A small image classifier, trained from scratch: layers 14, width 128.
Rows from block 3 of a small image classifier, named by matrix and row number. Rows with one number belong to one neuron. Each number is 128 + 24 x the weight over its row's rms, rounded and kept within 0 to 255. All counts start at 0. Numbers have three digits each. After the name is the row's rms in percent of the matrix's.
After each neuron's rows are labels from the 100 images, of 14976, where the neuron reaches its highest value: "top examples" is what is common among them; "place" is the part of the image that holds the peak. Only what is clearly more common there than usual is listed. The data: photos of plants, animals and fungi (iNaturalist). In brackets: how many of the 100, against the usual share in percent.
# fc1: MLP up (model.blocks.3.mlp.fc1.weight, 512x128), inputs 0-63
# fc2: MLP down (model.blocks.3.mlp.fc2.weight, 128x512, transposed), outputs 0-63

fc1.457 106:122138072157115161110137137076155102104108138112099164083104168137065119131104125109131145121094121126153132160097113097144123129113116123131136180141099104122126082154114143150084104133160109
fc2.457 098:130144122127133160112093092073103186129143098138115103131144116155118126171082091173132118114121108113137089110133126081138096156160139117108130099132135174134165131108109135075079147131123131
top examples: class Insecta (76 vs 29.2); phylum Arthropoda (76 vs 30.9); order Lepidoptera (39 vs 13.7); family: Nymphalidae (26 vs 4.6)
place: centre (37 vs 6.2)

fc1.491 109:117132105076129111117148095117108163109147143119128107100090079132125114106142153102090117135128124127117103131104093130106112102142100171116159081109134146137155131142149128179122122124098115
fc2.491 111:146125154131098129136075122138161154148147121119133096175137129122105123136137126091112146113107141137111151151111159114122102156163157152099154078103125143169109135104124195145117162080109115
top examples: class Aves (86 vs 55); order Charadriiformes (33 vs 7.6)
place: centre (27 vs 6.2)

fc1.273 093:127108145085122143079104138116157161097099097108147181119166135171112131105138148143119119082128140148132136132143139142092155135091118134137154138131174109124187068144133111151068080149112154
fc2.273 097:117115108137121153134153170120137096104113111127087155158121129121163160134095135148137156155144105108105128099108141091122121116135160156112132152094150134135096129131115147113132130135186137
top examples: order Lepidoptera (31 vs 13.7)
place: bottom left (32 vs 14.1)

fc1.241 109:120155145075117141151124081150145154130128159123132125082099103118119102150149164149120153133108146132121087110116107126086107112158120161108120087115106137150143119125161134124141157115135092
fc2.241 109:108129089150113133116109097134177146118175129172098076115108109171071124158164089095130152105138132146135098101129161099153095118139172148106170086124092149131116135123137159141146129166105106
top examples: order Pelecaniformes (28 vs 3.2); family: Ardeidae (28 vs 2.5)
place: centre (26 vs 6.2)

fc1.196 113:142099092156135177126125113123149159091084143135159165114154152159122135149119142082082146093129150133171162131122138099148176137134141102168120071104111154102148100134139116150129165154081095
fc2.196 099:136140150126081113118079143142123103117125085097120128149149142092125119095102155176105120159120161069162124113134120095107101158094128131127142124134141175079142125105117163152145132164138185
top examples: class Insecta (62 vs 29.2); phylum Arthropoda (62 vs 30.9); order Lepidoptera (32 vs 13.7)
place: centre (27 vs 6.2)

fc1.192 094:112116135128140083089091083167103109162102164138149127150124144108153116104172153079112097122110149168119190143117135147111140149112180134132165109134169145165135108092119150113094126161130093
fc2.192 098:138105133131122137089139108127046124118131093116134134103145143125128114152173117131054116100087136180097129135094127157129124100133114058144084159131123160128100125118153131145078119123141151
top examples: phylum Tracheophyta (28 vs 7.3); kingdom Plantae (28 vs 7.3)
place: top left (51 vs 14.1)

fc1.449 089:142190143115109086138163092138106161137099164153082112154164119120149110158125105125151157159109146110137130127124102105095132121139101102127152126153070094164154106149134095147077094130126128
fc2.449 094:111115101138177145147079163151131149115108083112105150174146064107132165101129113120118109127145111119117127127152124121133143115154175150124166115092127113121139110142103105163154103125084154
top examples: phylum Chordata (92 vs 60.8); class Aves (90 vs 55); order Passeriformes (55 vs 24.9)
place: middle right (80 vs 9.4)

fc1.237 109:107116135163148088122104098092159119120150127097134090089074096106108079137141175121136110116137116133107135124117093172096133131166091104102116094142119128110127080125132072125158096160090114
fc2.237 100:117114124152127140114099139095154117133124135103072122123144125147125090149089089113085150139118097112167195149127090113116156177107151161117146119112138147146126107127127156166113145154145178
top examples: class Aves (89 vs 55)
place: middle left (27 vs 9.4)

fc1.421 091:113166167156135107153142161124123150112116143115111133133124104134126131132133134124135057134090106113137073156101140154116132120166118090129110133133106142143133158134138136114146144121151155
fc2.421 099:079094166116118096100069153155096136097113100138131117167098111132157144128161136175081123177143125155129136133163100105110108138137108167109158152156108140132149124128127131129137148148119158
top examples: class Magnoliopsida (27 vs 5.6); phylum Tracheophyta (27 vs 7.3); kingdom Plantae (27 vs 7.3)
place: top right (53 vs 14.1)

fc1.268 076:157173078112127122103108176134140137086123152110103110107108118091117161147109162151109114128103118075153069139119126115116135116158153102142116108135100111136196156093114122103161110141102135
fc2.268 084:101129130138124109164159125135107110168143133128158099111121121123130125167138095126168120111117082110100165106112147138137136115081154120132159087115116171119091124160129136142142132132109184
top examples: order Lepidoptera (32 vs 13.7)
place: top centre (40 vs 9.4)

fc1.187 103:077135150103153119151107114136171117150130154126132105102174069145095154135116126086114158087133163099107120122133170134132139115109136181097087127114122139136146130120144128100110140093114125
fc2.187 097:126129158125110173135110106095143137126136122118121126089158111158136111175167095107124127120138162133127108108144115109138052117153161106160138119116138125111125163162169126118179161168104142
top examples: order Charadriiformes (26 vs 7.6)
place: top left (34 vs 14.1)

fc1.481 074:168103112161114133163123089133140089150125091115100113138120116151133105133136133113155148112142145099093134166134133112143119103106135129186143112125131099110162125152164118088122098102107067
fc2.481 094:153118136098103081107135137146101122138162111149131134162129148125147118089124121138086143120090130117133098189157147134149154132112102117102082110142143145116126127167105139173101146116117156
top examples: class Aves (86 vs 55)
place: top right (45 vs 14.1); top centre (37 vs 9.4)

fc1.448 095:068128146099163121073139111130156104150118107146118150122114132075092118133135167141140123104076118123066137115144138102123140090095126097132136141113152123171132094103140138151075124182156133
fc2.448 104:159143156146116129167087151119102106106119122127078179120118095124148148103117135124116126089160099147139163117109114065119139139132139142116087145140155134134136078120122138128128106125126114
top examples: phylum Arthropoda (62 vs 30.9); class Insecta (60 vs 29.2); order Lepidoptera (33 vs 13.7)
place: top centre (38 vs 9.4)

fc1.43 097:119195110107125137165093125109087088118105118136132149125115133153127134138114089128148146105133096151133149116152150139165113137192142131109149133164139168156122103152139132090146163136092164
fc2.43 108:163081080117120098155110139100131133140179095099092136126088106101172138124151149121132158133158137102157125097067108110123113121163092118114132116152150118100114176149131113115157136119120104
top examples: phylum Tracheophyta (27 vs 7.3); kingdom Plantae (27 vs 7.3)
place: top centre (28 vs 9.4)

fc1.478 100:154126133097121122139147145118145105147151161138161094173139119132146152143147133099101105129131092138140148157119136113141137118106175088144141128126108099116082100110106076123125096173104125
fc2.478 094:126134123172104117151136128116163139115119136104145122068118141137123148101122112166141105113113128152126179100125102103120134138111091142124132120130113108120101145131121128120155117136100116
top examples: order Passeriformes (60 vs 24.9)
place: middle right (83 vs 9.4)

fc1.386 099:126165136133151120105092094154151127138144160146124146102135146168131148152139106118133146129190120085108149066138124146127103116109147129088132104106120133094137162124127160139089138112099151
fc2.386 094:115142109119160107150149129095171116125137137138166071124110138162092199102151157135134151084168152121105121134107147106139091113136117095124125162120174137099080102116132143155152163115116132
top examples: order Charadriiformes (30 vs 7.6)
place: centre (27 vs 6.2)

fc1.461 107:140113109081131205117115135107131128100121140098125116056105138165122125121130132108150122117144124112132119125120161104128104112113101134108136108141088115101147121110129115126096120141072164
fc2.461 103:150112160153113143123143106138120104128080113137152113113114121146143120119131112108115140143130134158133118126120126115099131128124169095176142141121138141119146125115161149117164130193125196
top examples: class Insecta (79 vs 29.2); phylum Arthropoda (79 vs 30.9); order Lepidoptera (60 vs 13.7); family: Nymphalidae (49 vs 4.6)
place: centre (30 vs 6.2); middle left (30 vs 9.4)

fc1.364 107:176201137123125120130134150118162094121159122146121113140110099147100114157116140109141109112132105166104152150143157105136146183157129129112110102157113113111118171156110117147103136155140178
fc2.364 106:130128132112124133141148100124087135158101112137148130159108136081185117121154147119133093126133102120120137119102133114144117106100139145154111156142144156098142110122180156125147111094127083
top examples: order Lepidoptera (31 vs 13.7)
place: middle right (52 vs 9.4)

fc1.186 109:127131146126135191104053152131146110125160145158130148139137108154131100098125166141143083116160103143136160118171136170140162124146122116147170114114117126125124117161125118127139171127159109
fc2.186 101:180136121148099116115111118130149136152136098135100141103116137096138139141131137116130134133151099128144116210129138083156124136095127140095082142120121142153109121136108135177079134113137096
top examples: order Passeriformes (55 vs 24.9)
place: centre (26 vs 6.2)

fc1.39 093:100136125122145151133149086100118102117126121135088104157135098108148136093118112137169146140129145108146169126169134076136080144107134105162130101133143154128169093107129114148085147142138118
fc2.39 097:109144131156130118133116110172120145119161129139125161095145128114114136140122170177129103108109132132137105112151107125137114141163134160098154090150135135120122122156132119135105140094074135
top examples: phylum Chordata (98 vs 60.8); class Aves (97 vs 55); order Accipitriformes (34 vs 3.9); family: Accipitridae (29 vs 3.3)
place: middle right (91 vs 9.4)

fc1.352 108:167154154106158155111081151120130118106086139162165114129144146119128133137128158154137114109095094123132161121127133111110122139112124125107110114155152125093144156163148117091085149067108174
fc2.352 106:151156114119108109138134086131098146125074130089088133077144134098117164141154143102105133072118147169105113154135107130128133131116133125192109128129129098136118097118085122171108123171087118
top examples: phylum Arthropoda (69 vs 30.9); class Insecta (68 vs 29.2)
place: bottom right (50 vs 14.1)

fc1.291 082:098145120114154137151131112141134123144089150161072123102117174153081110128161144142100169135120123136104120128107105151158132134128132190102125145122162105155144096149122101132112147125089116
fc2.291 096:114150136138163124123110097145143173141106144182121118144121069150105149105126149130113129115091124063147107075109076098162092119157130132138117121140115125085138084094108115127154175083117136
top examples: order Odonata (28 vs 3.9)
place: top right (34 vs 14.1)

fc1.439 091:134114173130147192090127119096119138127127139124146168077099134084100112090117123108128151130077125097145056161085137144127109082114113116119130127158173125143132104158150139155104135159118120
fc2.439 100:108108106131113103149119146149102167159101120128131112133172072140099130193122106150109153079151140157131100113142117129168157126105124132117099148104172144107121082109110114126127152125125146
top examples: class Insecta (82 vs 29.2); phylum Arthropoda (82 vs 30.9); order Lepidoptera (64 vs 13.7); family: Nymphalidae (51 vs 4.6)
place: top left (51 vs 14.1)

fc1.89 098:102167157153132126151115115106153085077092116149142169100124107120123142089075123128151085140120123097143162147171141082111152145131133163145116081118113111158142110095090105156166157157146120
fc2.89 095:111118104141120149131117155153131097157104159145127155082116096116140103143086145143170125121152109135123121145142125100125101116134137092110095127149149116114145113145092072122121082093100109
top examples: order Passeriformes (60 vs 24.9)
place: centre (41 vs 6.2)

fc1.444 105:115144157139120136192169053104128172103106160096119113150178133154133158115105123088144131122174107129139097107147143107134083119137119128148135162141129154113124161118105131145124145123129169
fc2.444 094:159120121193105094128129143129119122083148091142131115140153136135139131129156162138142128133101151100144121112138121123118076184162099111117093136150142125098152119126134140101106158116141107
top examples: order Passeriformes (52 vs 24.9)
place: top left (55 vs 14.1)

fc1.473 083:167164179104130126125123125164107138125145145155087115092134109151125139136147150158146152180161126137135109109129145047101123145084125113099134127142122108148137150104115131155103091141131111
fc2.473 088:097076131146136094151123140160132129162113136107123141142182152109132124134139145043126109143153127161135125140123109158143119117154190159154116120133134117117118183104153109142121139102133078
top examples: phylum Arthropoda (85 vs 30.9); class Insecta (84 vs 29.2); order Diptera (32 vs 2.6); family: Syrphidae (31 vs 2.1)
place: middle right (56 vs 9.4)

fc1.466 103:118130122147127111105143105126143150124148075134156115130168125152126137135170108133067153154105150114088138120109164108130105137159125110147099083148139128110190115110104109150111154168124116
fc2.466 101:161171159150138145092117175113141143136146116144166100102132125141147143111077164114108100111120162111123155112117098087146139123135182119178101127084113098155131110142139111126121147113148134
top examples: order Anseriformes (25 vs 5.5); family: Anatidae (25 vs 5.5)
place: middle right (31 vs 9.4)

fc1.375 101:134107125144092133152111093127118097125081113148140101157110136077161111113118136138094133086147156117111123127125128154173124180098182126138125110113116128136171103168149115132115094125130124
fc2.375 096:125118083117154106165129131158125120106186104097162107133130162110116102131136095157155125126081125098072122106108115133146173097176123111149105115123124110138132167112138153103107121127128113
top examples: class Aves (83 vs 55)
place: middle right (76 vs 9.4)

fc1.150 105:157169131119139160140087118094113132164158130117104148102107122141093149051130145095099120113128120083154159169139118135119116148135113137151151118147119127123159137109093106119089109130157131
fc2.150 110:063140094138108142178129115131162112154113109141114120139133089169155087203158113121114126109134123139124141101087127138166121099145126123132158142114113133179130083101132140134139111112089152
top examples: class Aves (84 vs 55)
place: middle left (32 vs 9.4)

fc1.21 104:111132086168129146116151114149175152111141113167137124132136150183143121093155103147128120063141087127130142148115142116115167126151146108106140129142132149119135143145133102113118154098096137
fc2.21 092:141137149124167142145139107160120157168098121145123111157118107144119130149114104113115106144053158122125112101121137112145116120119137103129099138118109144107103144094134168117154115143119142
top examples: class Insecta (69 vs 29.2); phylum Arthropoda (69 vs 30.9)
place: centre (37 vs 6.2)

fc1.234 095:140134159144121120105106157112142104146110119106101146150123140157099140127143158158159123109122087190172120154140133151073091087130124156146128122130170106175168136149115112135114160120127107
fc2.234 089:121110132118134102114107108116163163134125126075117099105111141145107144114122150132126109136137184095135165081127132167149107092142151143133183129126089134099125126116150193151168146150101114
top examples: order Accipitriformes (27 vs 3.9)
place: bottom left (73 vs 14.1)

fc1.301 102:134143164101161154108127085133103105117145107126109144125151148136131156117112136110168132132110125070140101111153154148111114098116083124154136117110121146106091146119150145159105119114111165
fc2.301 098:118087158148098143130129110073143131125161081134115085068112133152105156122083127125132124096118123136115109141107110177129117121136173118087131158112135107145148133127182156144115164122108114
top examples: order Charadriiformes (27 vs 7.6)
place: top centre (25 vs 9.4)

fc1.323 095:184119118125114131104149111090146080152131142107113086170140120120057107118118137154098177093093131078137123108127127099125119139117078131121160092113166158131169138171138144118119090133117113
fc2.323 098:137156134109158079102137105109096145209122140172091152118158114148165144156125149102089107147127147147148150088149131160117146134141132098096109128113125122122104083107142110149147143132144130
top examples: phylum Arthropoda (60 vs 30.9); order Lepidoptera (35 vs 13.7)
place: top centre (31 vs 9.4)

fc1.81 080:132136112111134122117145151081126110128125111144105138117091176118099125151158119153143153116098131158137134098085105092164132112120166150125127121105161114149151121071099106154138147126103176
fc2.81 081:103099135115160111128090130189063146148085123130161125184117055109127136132138104137125127094127118144158131104151169159125119138139091088134114078128127104109137105166105146138136122166127180
top examples: class Insecta (60 vs 29.2); phylum Arthropoda (60 vs 30.9)
place: top left (42 vs 14.1)

fc1.239 099:130134185115105111110120112201127166136116154116146100145110138113132128152112185118115117109125144142147126125139134146117114144130149073095149111167143076135165167107096090103100159138102129
fc2.239 098:106129154153167125134107150080123144117111102130133150153123109129153136096155142084090150153138116138129095134138139093171101136074135114134100155099126103129151144113114187135128111099170112
top examples: kingdom Plantae (28 vs 7.3); phylum Tracheophyta (28 vs 7.3); class Magnoliopsida (26 vs 5.6)
place: top centre (27 vs 9.4)

fc1.274 090:120170123142128093114139113116114153111120113119103115122113151153127136112137167135152155153130116117130137125181137113149117122125122119169160087132121148112117155125194165113065165148120148
fc2.274 092:137119130136172135114160126104129138104158143123174108133127162152128166169136136147094102118160129105149106149108118120136141151110079121126145151129158132101101089131161196131122152104204133
top examples: class Aves (84 vs 55)
place: middle right (44 vs 9.4)

fc1.330 093:144192137106169125153110125143114139106143117097157109150147168149141144110177155106154109134093146135136139158151127152100089137127149110134121123114138138118163118143126156161100162099129108
fc2.330 108:141164125129099129117132076118169166112148129132104174109151094122118139158111129111095111109146127147131171099170145146128115149112098163138139119132163145161126115104126152087116128105078147
top examples: order Charadriiformes (29 vs 7.6)
place: middle right (78 vs 9.4)

fc1.400 099:108110124144171080123110170136142141173142111131148154145107087155100075141138114168124118113125175118133155100124111129126127123151124147119130140149098094111125148104135118136188160144124123
fc2.400 109:158105157095133141143158134114125110126160138143139105130136171099149131163110148105130127152170104129147142128128107092146128171136109089159136130149157107127108121120168096105123130106164134
top examples: phylum Chordata (93 vs 60.8); class Aves (89 vs 55)
place: bottom left (62 vs 14.1)