config = dict(
    model='image classifier',
    dataset='photos of plants, animals and fungi (iNaturalist)',
    train_examples=155796,
    image_size=32,
    crop_scale_min=0.5,
    horizontal_flip=True,
    translate=0.12,
    rotation_deg=5,
    targets=['class', 'order', 'family', 'species'],
    num_classes=[15, 67, 181, 646],
    arch='mlp_mixer',
    norm='layernorm',
    norm_position='pre',
    hidden_act='gelu',
    mlp_ratio=4,
    parallel_block=False,
    inner_norm=False,
    drop_path=0.05,
    patch_size=[4, 4],
    conv_stem=False,
    layers=14,
    width=128,
    mixing='mixup',
    label_smoothing=0.1,
    loss='cross_entropy',
    init='lecun_normal',
    residual_init='none',
    optimizer='soap',
    beta2=0.95,
    learning_rate=0.0044,
    beta1=0.95,
    shampoo_beta=0.95,
    eps=1e-08,
    precondition_frequency=20,
    max_precond_dim=512,
    one_sided=False,
    adamw_lr_other_params=0.0013,
    max_steps=19400,
    batch_size=128,
    epochs=15.9,
    lr_schedule='step',
    warmup_steps=380,
    weight_decay=0.01,
    adamw_weight_decay_other_params=0.01,
)
Rows from block 9, named by matrix and row number. Each number is 128 + 32 x the weight over its row's rms, rounded and kept within 0 to 255. All counts start at 0. Numbers have three digits each. After the name is the row's rms in percent of the matrix's.
# fc1: token-mixing MLP up (model.blocks.9.mixer.f.fc1.weight, 64x64), inputs 0-63
fc1.0 095:078128144140157127138181087116126147089106185123114127125184083115054115144121145066127156173067168121157077149155155116129123157128117155133112169156134124143170099228097145185126109132124123
fc1.1 113:123074102115136099136122083069128181162110098160111107168157116161072086170124043107125126074106147083114148138185190112107093079156108148147140113148161085131118178168136142112106153154107129
fc1.2 116:092152180168085128151170141143148096067209130099050158100140095046153113101119114099092138143073151137125136145121153111140142147135128090116132124093153116127093121128131157077132200075125142
fc1.3 104:128146118059148109154201139158148129192151097152137113104139099153136168143128169132092142125160089200197133156087131129128144165140137200166079102153103190127098157090113176121118141142109108
fc1.4 088:114141099147086112064048177142142116073141118128188119128090116187134138124145131111157148130148098154159117090116151163112078155135163135157112160194137157064135148173172141134161091141062135
fc1.5 115:122128127179160149120083102125131051075079100098088182120078144126113115164089125066096100129115157048040129126126132086118121131110161156166123129116123093088141146127105078129106137147163147
fc1.6 111:123167109144072098084158135129095110143152130131069138135114092117167119094066136136133121145120133143102083097094145140097073099115065146119187136084136048136114122182107099147090101188187161
fc1.7 080:167149157191147168128107145126148152167114098084120139111121163195119111107098172109103123172118056109106123161155141083113046149161085118113125118108128110094142088167125115141150070154085196
fc1.8 102:095124115154117097075146124114107149052135121140114130109138198168133124174144105098122171076171201096135095167122019142155117116130167088137123133141108069106140129142146127136152116173155105
fc1.9 108:088125090148160114101166100100124138103141122140110157167100154213099154090182136125119137157103105192156095145173155191132178182111095124130143124111112102088126167088181104178119187137146105
fc1.10 102:120128094086086133136029186149172105108163124145186128120178128108043051113134131116098159057090122122119129144157149126173146101115127099140146138177128125091128109107106155124111143160154122
fc1.11 097:104132127133127131121177095140116149081113129156201145163155122062131142149098132110193101129149135131142149156130147138111040087125146114156089150060136107171116076061201118131128154133181133
fc1.12 084:113138168111123128159153126154143148101164135119096152126135141211149089166115125169153129133122131236189154122141120133159160116105111141144102087151156137150161058123133083202077152087099145
fc1.13 100:169075147151072130110114141121118106105028150084105115156109116081215056157172120093135135115097145109103118142138156114132167094115157148152115139140170162109106090158167115159158084101134115
fc1.14 104:097157121143120149119079153055142182154215123166158150109136130151157158102091123132151124077128071208120130118131153120136077117133070182104186124154148132145121121128100136108106129078184126
fc1.15 101:121116160144098125087159143117149098087057142067204149131099141082087097109148107135076145135083128075152139106080126102134165145165125090149145118133134077127141135140124234115117078123116128
fc1.16 100:075107063130108115125142110101126134095123164128181136141137096122122098143164071113134168199136102097082141089111118100116130140111128173139168138066076139058133091192098079115104191106131145
fc1.17 099:089089076094034133183146104124162155162177098134120130110149189140101152145149101148115142105117160156088121129115123120131122177161096099108192166123138136123116154108161128157121035128187121
fc1.18 086:119117093130135175099131121066103103039128161149104138149134048129090123188170109139174123186119126147104117146111068101077106137178182114076129139134108097154153102102108178129136138113151106
fc1.19 091:163126109140133092108096126132099124178146112162200071157163161159089073172119133168095108168161164187208136198113124152097142137138149161130100186152172119132093125159086137115130131130117132
fc1.20 104:164074101152093135140104175138147107196163158117115129097132175141134105197173165125134152073094096137147105102134158089139156130130109136089160161125144215105146139137146221149117114171108132
fc1.21 104:136127151116191094162103095132121195134192130088209142128088141189202168152061154175103158078096158131174122119139115122145120102102129137086147132138147115156144145153160131139114159088122117
fc1.22 096:093164167089153097108247109100116177139138113169139110141160167124177090164132094180103122158115100176107081185115148131134159197129120089117122094082119131135144143136116160119100134146109142
fc1.23 094:155136189138090101129093156149104130128102167119095155120110197109093094102127118155077147083122147072109105124081145118115116144121128106084108102164076139087069175168127096188098133201170150
fc1.24 110:094114193200109132119106105092080107118136126155151146136108093046121163153149123094110126114122101131100147099164079151118146029133102104091154170072073125119138117096122133101122081163103110
fc1.25 118:086132132086147121131109088157135155148099121115120132100102144161174106187179152172127134023053126126146151204112155099126181118094122120163123117153124106096118112172114186156135179123144130
fc1.26 101:114135089178121103127117162125110083082140157130105099108118095062106111115117145132107109172113121024166152042168101122118117123077150114182119115093122129123184108106106105135146138122202146
fc1.27 090:122136052129140082121157158106129169161156125146104184159119099125123140205152132091107174169152175104126087082103117154081122135168108070112127152135093073109139081102157121112118139078088073
fc1.28 106:123144100205122137147168107110091097166139144151121134096093155086128084099097118114150149122121074043074139074174142071154079140105091115115105174093125146071125113097152105120149186143111124
fc1.29 100:122141115158157113150120100133120099183131077147152145066124083118162148171221091121049180125091094144078128146088096087149197113138122119140109119134140167172160101104157117106109144110162122
fc1.30 081:090147147092113087114138111145134119144092144144076128112196192093149062124081127079146162093185160111120139160140164144073085100150145111133139085174144169081098118131153102136172167089082141
fc1.31 107:137109096115063149142075069134125115120142138170169174112160139187177124114162143143195121099170132139040080118148162122137111140088131126133138094188132145137154097167131127147069166137098165
fc1.32 110:105130091127103084102148138156134127076082131128085095165113127129110131133174164121165132145093137152035103126126116136105176121122074115136118126079160084098151223149108126194137178148171155
fc1.33 085:087071112140115123128183154131097146131120172036138147108159097094179140097119092126133139142155104072113176139127157141134207097144107100170166140094148088151182179141153080115121128108093099
fc1.34 085:178196114153103186133113163130124131113120206124113119163139140119115174138117146098131144123109078092173116107177119104134135122081121083082137150110100098141111065062100071070121095075099126
fc1.35 096:159092129108141134138166054136154131128156123138045124120140045106081181113130193111067145133177124137087177104160113097093117103128152140120104086129106151140144125170126181092139109109087166
fc1.36 096:132157139077128105111179162138116155093184113106142086128072176163134141080133100093147086114150112079187165183148132096144170107154144126128100144148166201151167133110101123095118129198077130
fc1.37 104:136115138097094101120158173158112173168145115120120121147151128148144186140145174197181136124172153132193097204179193074142172149107149113106133098172130159102120090118137139125065106111106138
fc1.38 100:063082137100094138128093079158113110140052121160162133115107162139093161127100175146103124188200151210102142117110124142129175123126145108066151121167142104117148103178124120103118173169130147
fc1.39 086:069153129103124137093161141118143190129090203118157136154097135107125144111065096093079166098109128129102131129099158122130094088059207105146171144092154186176139088116125147098138147123093138
fc1.40 101:128115178094163132123200160121146122111115165141083101103123147152116174118199139129103117145082188070128165110115104151154100103136114124124136093104128168169101104129117068050191165086135162
fc1.41 085:172080139120076106139202152128157121146159098168068129154134139152119168119096099131115122093107168070134156118126059137166097134125142160189128121136070146125142094045155077114118096106129096
fc1.42 086:112107084197051105134104165114164171082135081095118127141165079072138104074149138148101127089136146070060154102160134134115121160107137147172112113062105109133124114152073160140124147135146153
fc1.43 102:119173113153133154105143133137127128124130128129070183143103128234132176133148090132208113146131148168230159154133128178138155155104148139125161088083095152123109147152143137124133131174085136
fc1.44 109:165083132173049141109038097100113100174173154135113139128092111109152081118069121061163123095142113073127134118100172131131095127100119099140139162159139079088160081107157145131123144155140105
fc1.45 097:109203088161121131147185117076112090153067124124123140138112019082129166119137092130176137130164127136126130090101113121136138144120101111095049111202146095129102162107143115151143115139136097
fc1.46 109:091128122188057111120160063097120121147097108108122100104130098114080063136053132078098130132088135080096112148084105118108158098083171160194129138141147100177141127165132124165110168127137118
fc1.47 101:105115109104129126145105110127119120149201127170128105145089058134172150162087209087094146095108196125137135177142113085126132081123094128111126097154157119093158170167161181111135147199142149
fc1.48 096:149108122113151112125113128142139097169152123158074138122162158122126091122096163163112130136193114249196098079178157196148160120121118104121177126126139118121167103153164131099109164111166145
fc1.49 107:155120115150111132114094182149118111098162128133125164140102086144173016176151167127139118172108107169024098137108105110144174129107146106123102129141150075160129156066146127146107105124107127
fc1.50 123:111109102144153141111207154140098112101149130097135126140110116094149084154151076101113100102083091084084193099099075107183138160158072106083103170161197110113136126119154146114121071112098120
fc1.51 103:148127176084159131128157128140169107105131127149197126095130063183144076125096174147188163091166122141158118137147076167131115167131084095093095096138095156084119138154160150134179126108177182
fc1.52 107:086110184080135142116129074106116114091194154104136124139098141104079192175119088115143126124190095080038100181133078133149180139101113141164145133100159152165107119100153116098111128128126133
fc1.53 089:063121101133212108117037140123161182129125146142139149118141105086091090140128170078163112145119071111096139129102144099120083152134098096133157125112099146169145157104163091180120144133066166
fc1.54 098:102108173028138075156099148127125150134088090126219054091148157105145167138119121156166096133100146145125207151117140123122128175118138120168113118133145135106089103157126109156116087157098120
fc1.55 092:103121069164095095108126144102089103133129128023186130108121166102115122129129128112075139146144127123055099153146131170127152178123144074154095120091158192136139167163129092065147127129131167
fc1.56 089:100117090107138162116093101128095107101162151149096109131129135128104170129063141105143114086196172123207157123137188124160149142124079146181095094079163107110088187118129078153111101108175099
fc1.57 111:102107125182131113114156108125130168125140123125153164107096111052091108192134151153114134169054114144138104105094130048148145100082089122133145115148140064082151119137152074084101170175093111
fc1.58 088:130089170214159134120113146165136164086058096135192107140134108095075175113141182135146118110144082130072121157107124109175154149145102145079113149112144112130199168095148175100138114115133109
fc1.59 094:082106159106166114212082205138135138135131095143071102101141097135111140097147114163110117147118090071091137097119143136171086091160087175098160092120078174145117154102120103145143086134075144
fc1.60 106:160106131156117134155118095116115192126117098141184113148095053168140090114116110098039108148132134065089083130171106130123153103121118157093119133076078084133183093142145138155138073109111089
fc1.61 089:131144083111138126164148026171141169135122131119123101135100129117088142118105116139057123203104086134071191085153097156152105101090105118145138077082136129156117114098129121170137067108100142
fc1.62 109:141117153169172165118045114105135144145145066098092119069137123077109132144110070142132089184097153187136126093089102145122104146095075140162163085129074114110139134175093122149121166137174114
fc1.63 108:136166171042151096151125205105124149143104059110178117149085166121119137099143156169126137147159118217158114192155126139126129115120189121142128137162099142167149091129160112152160163141119128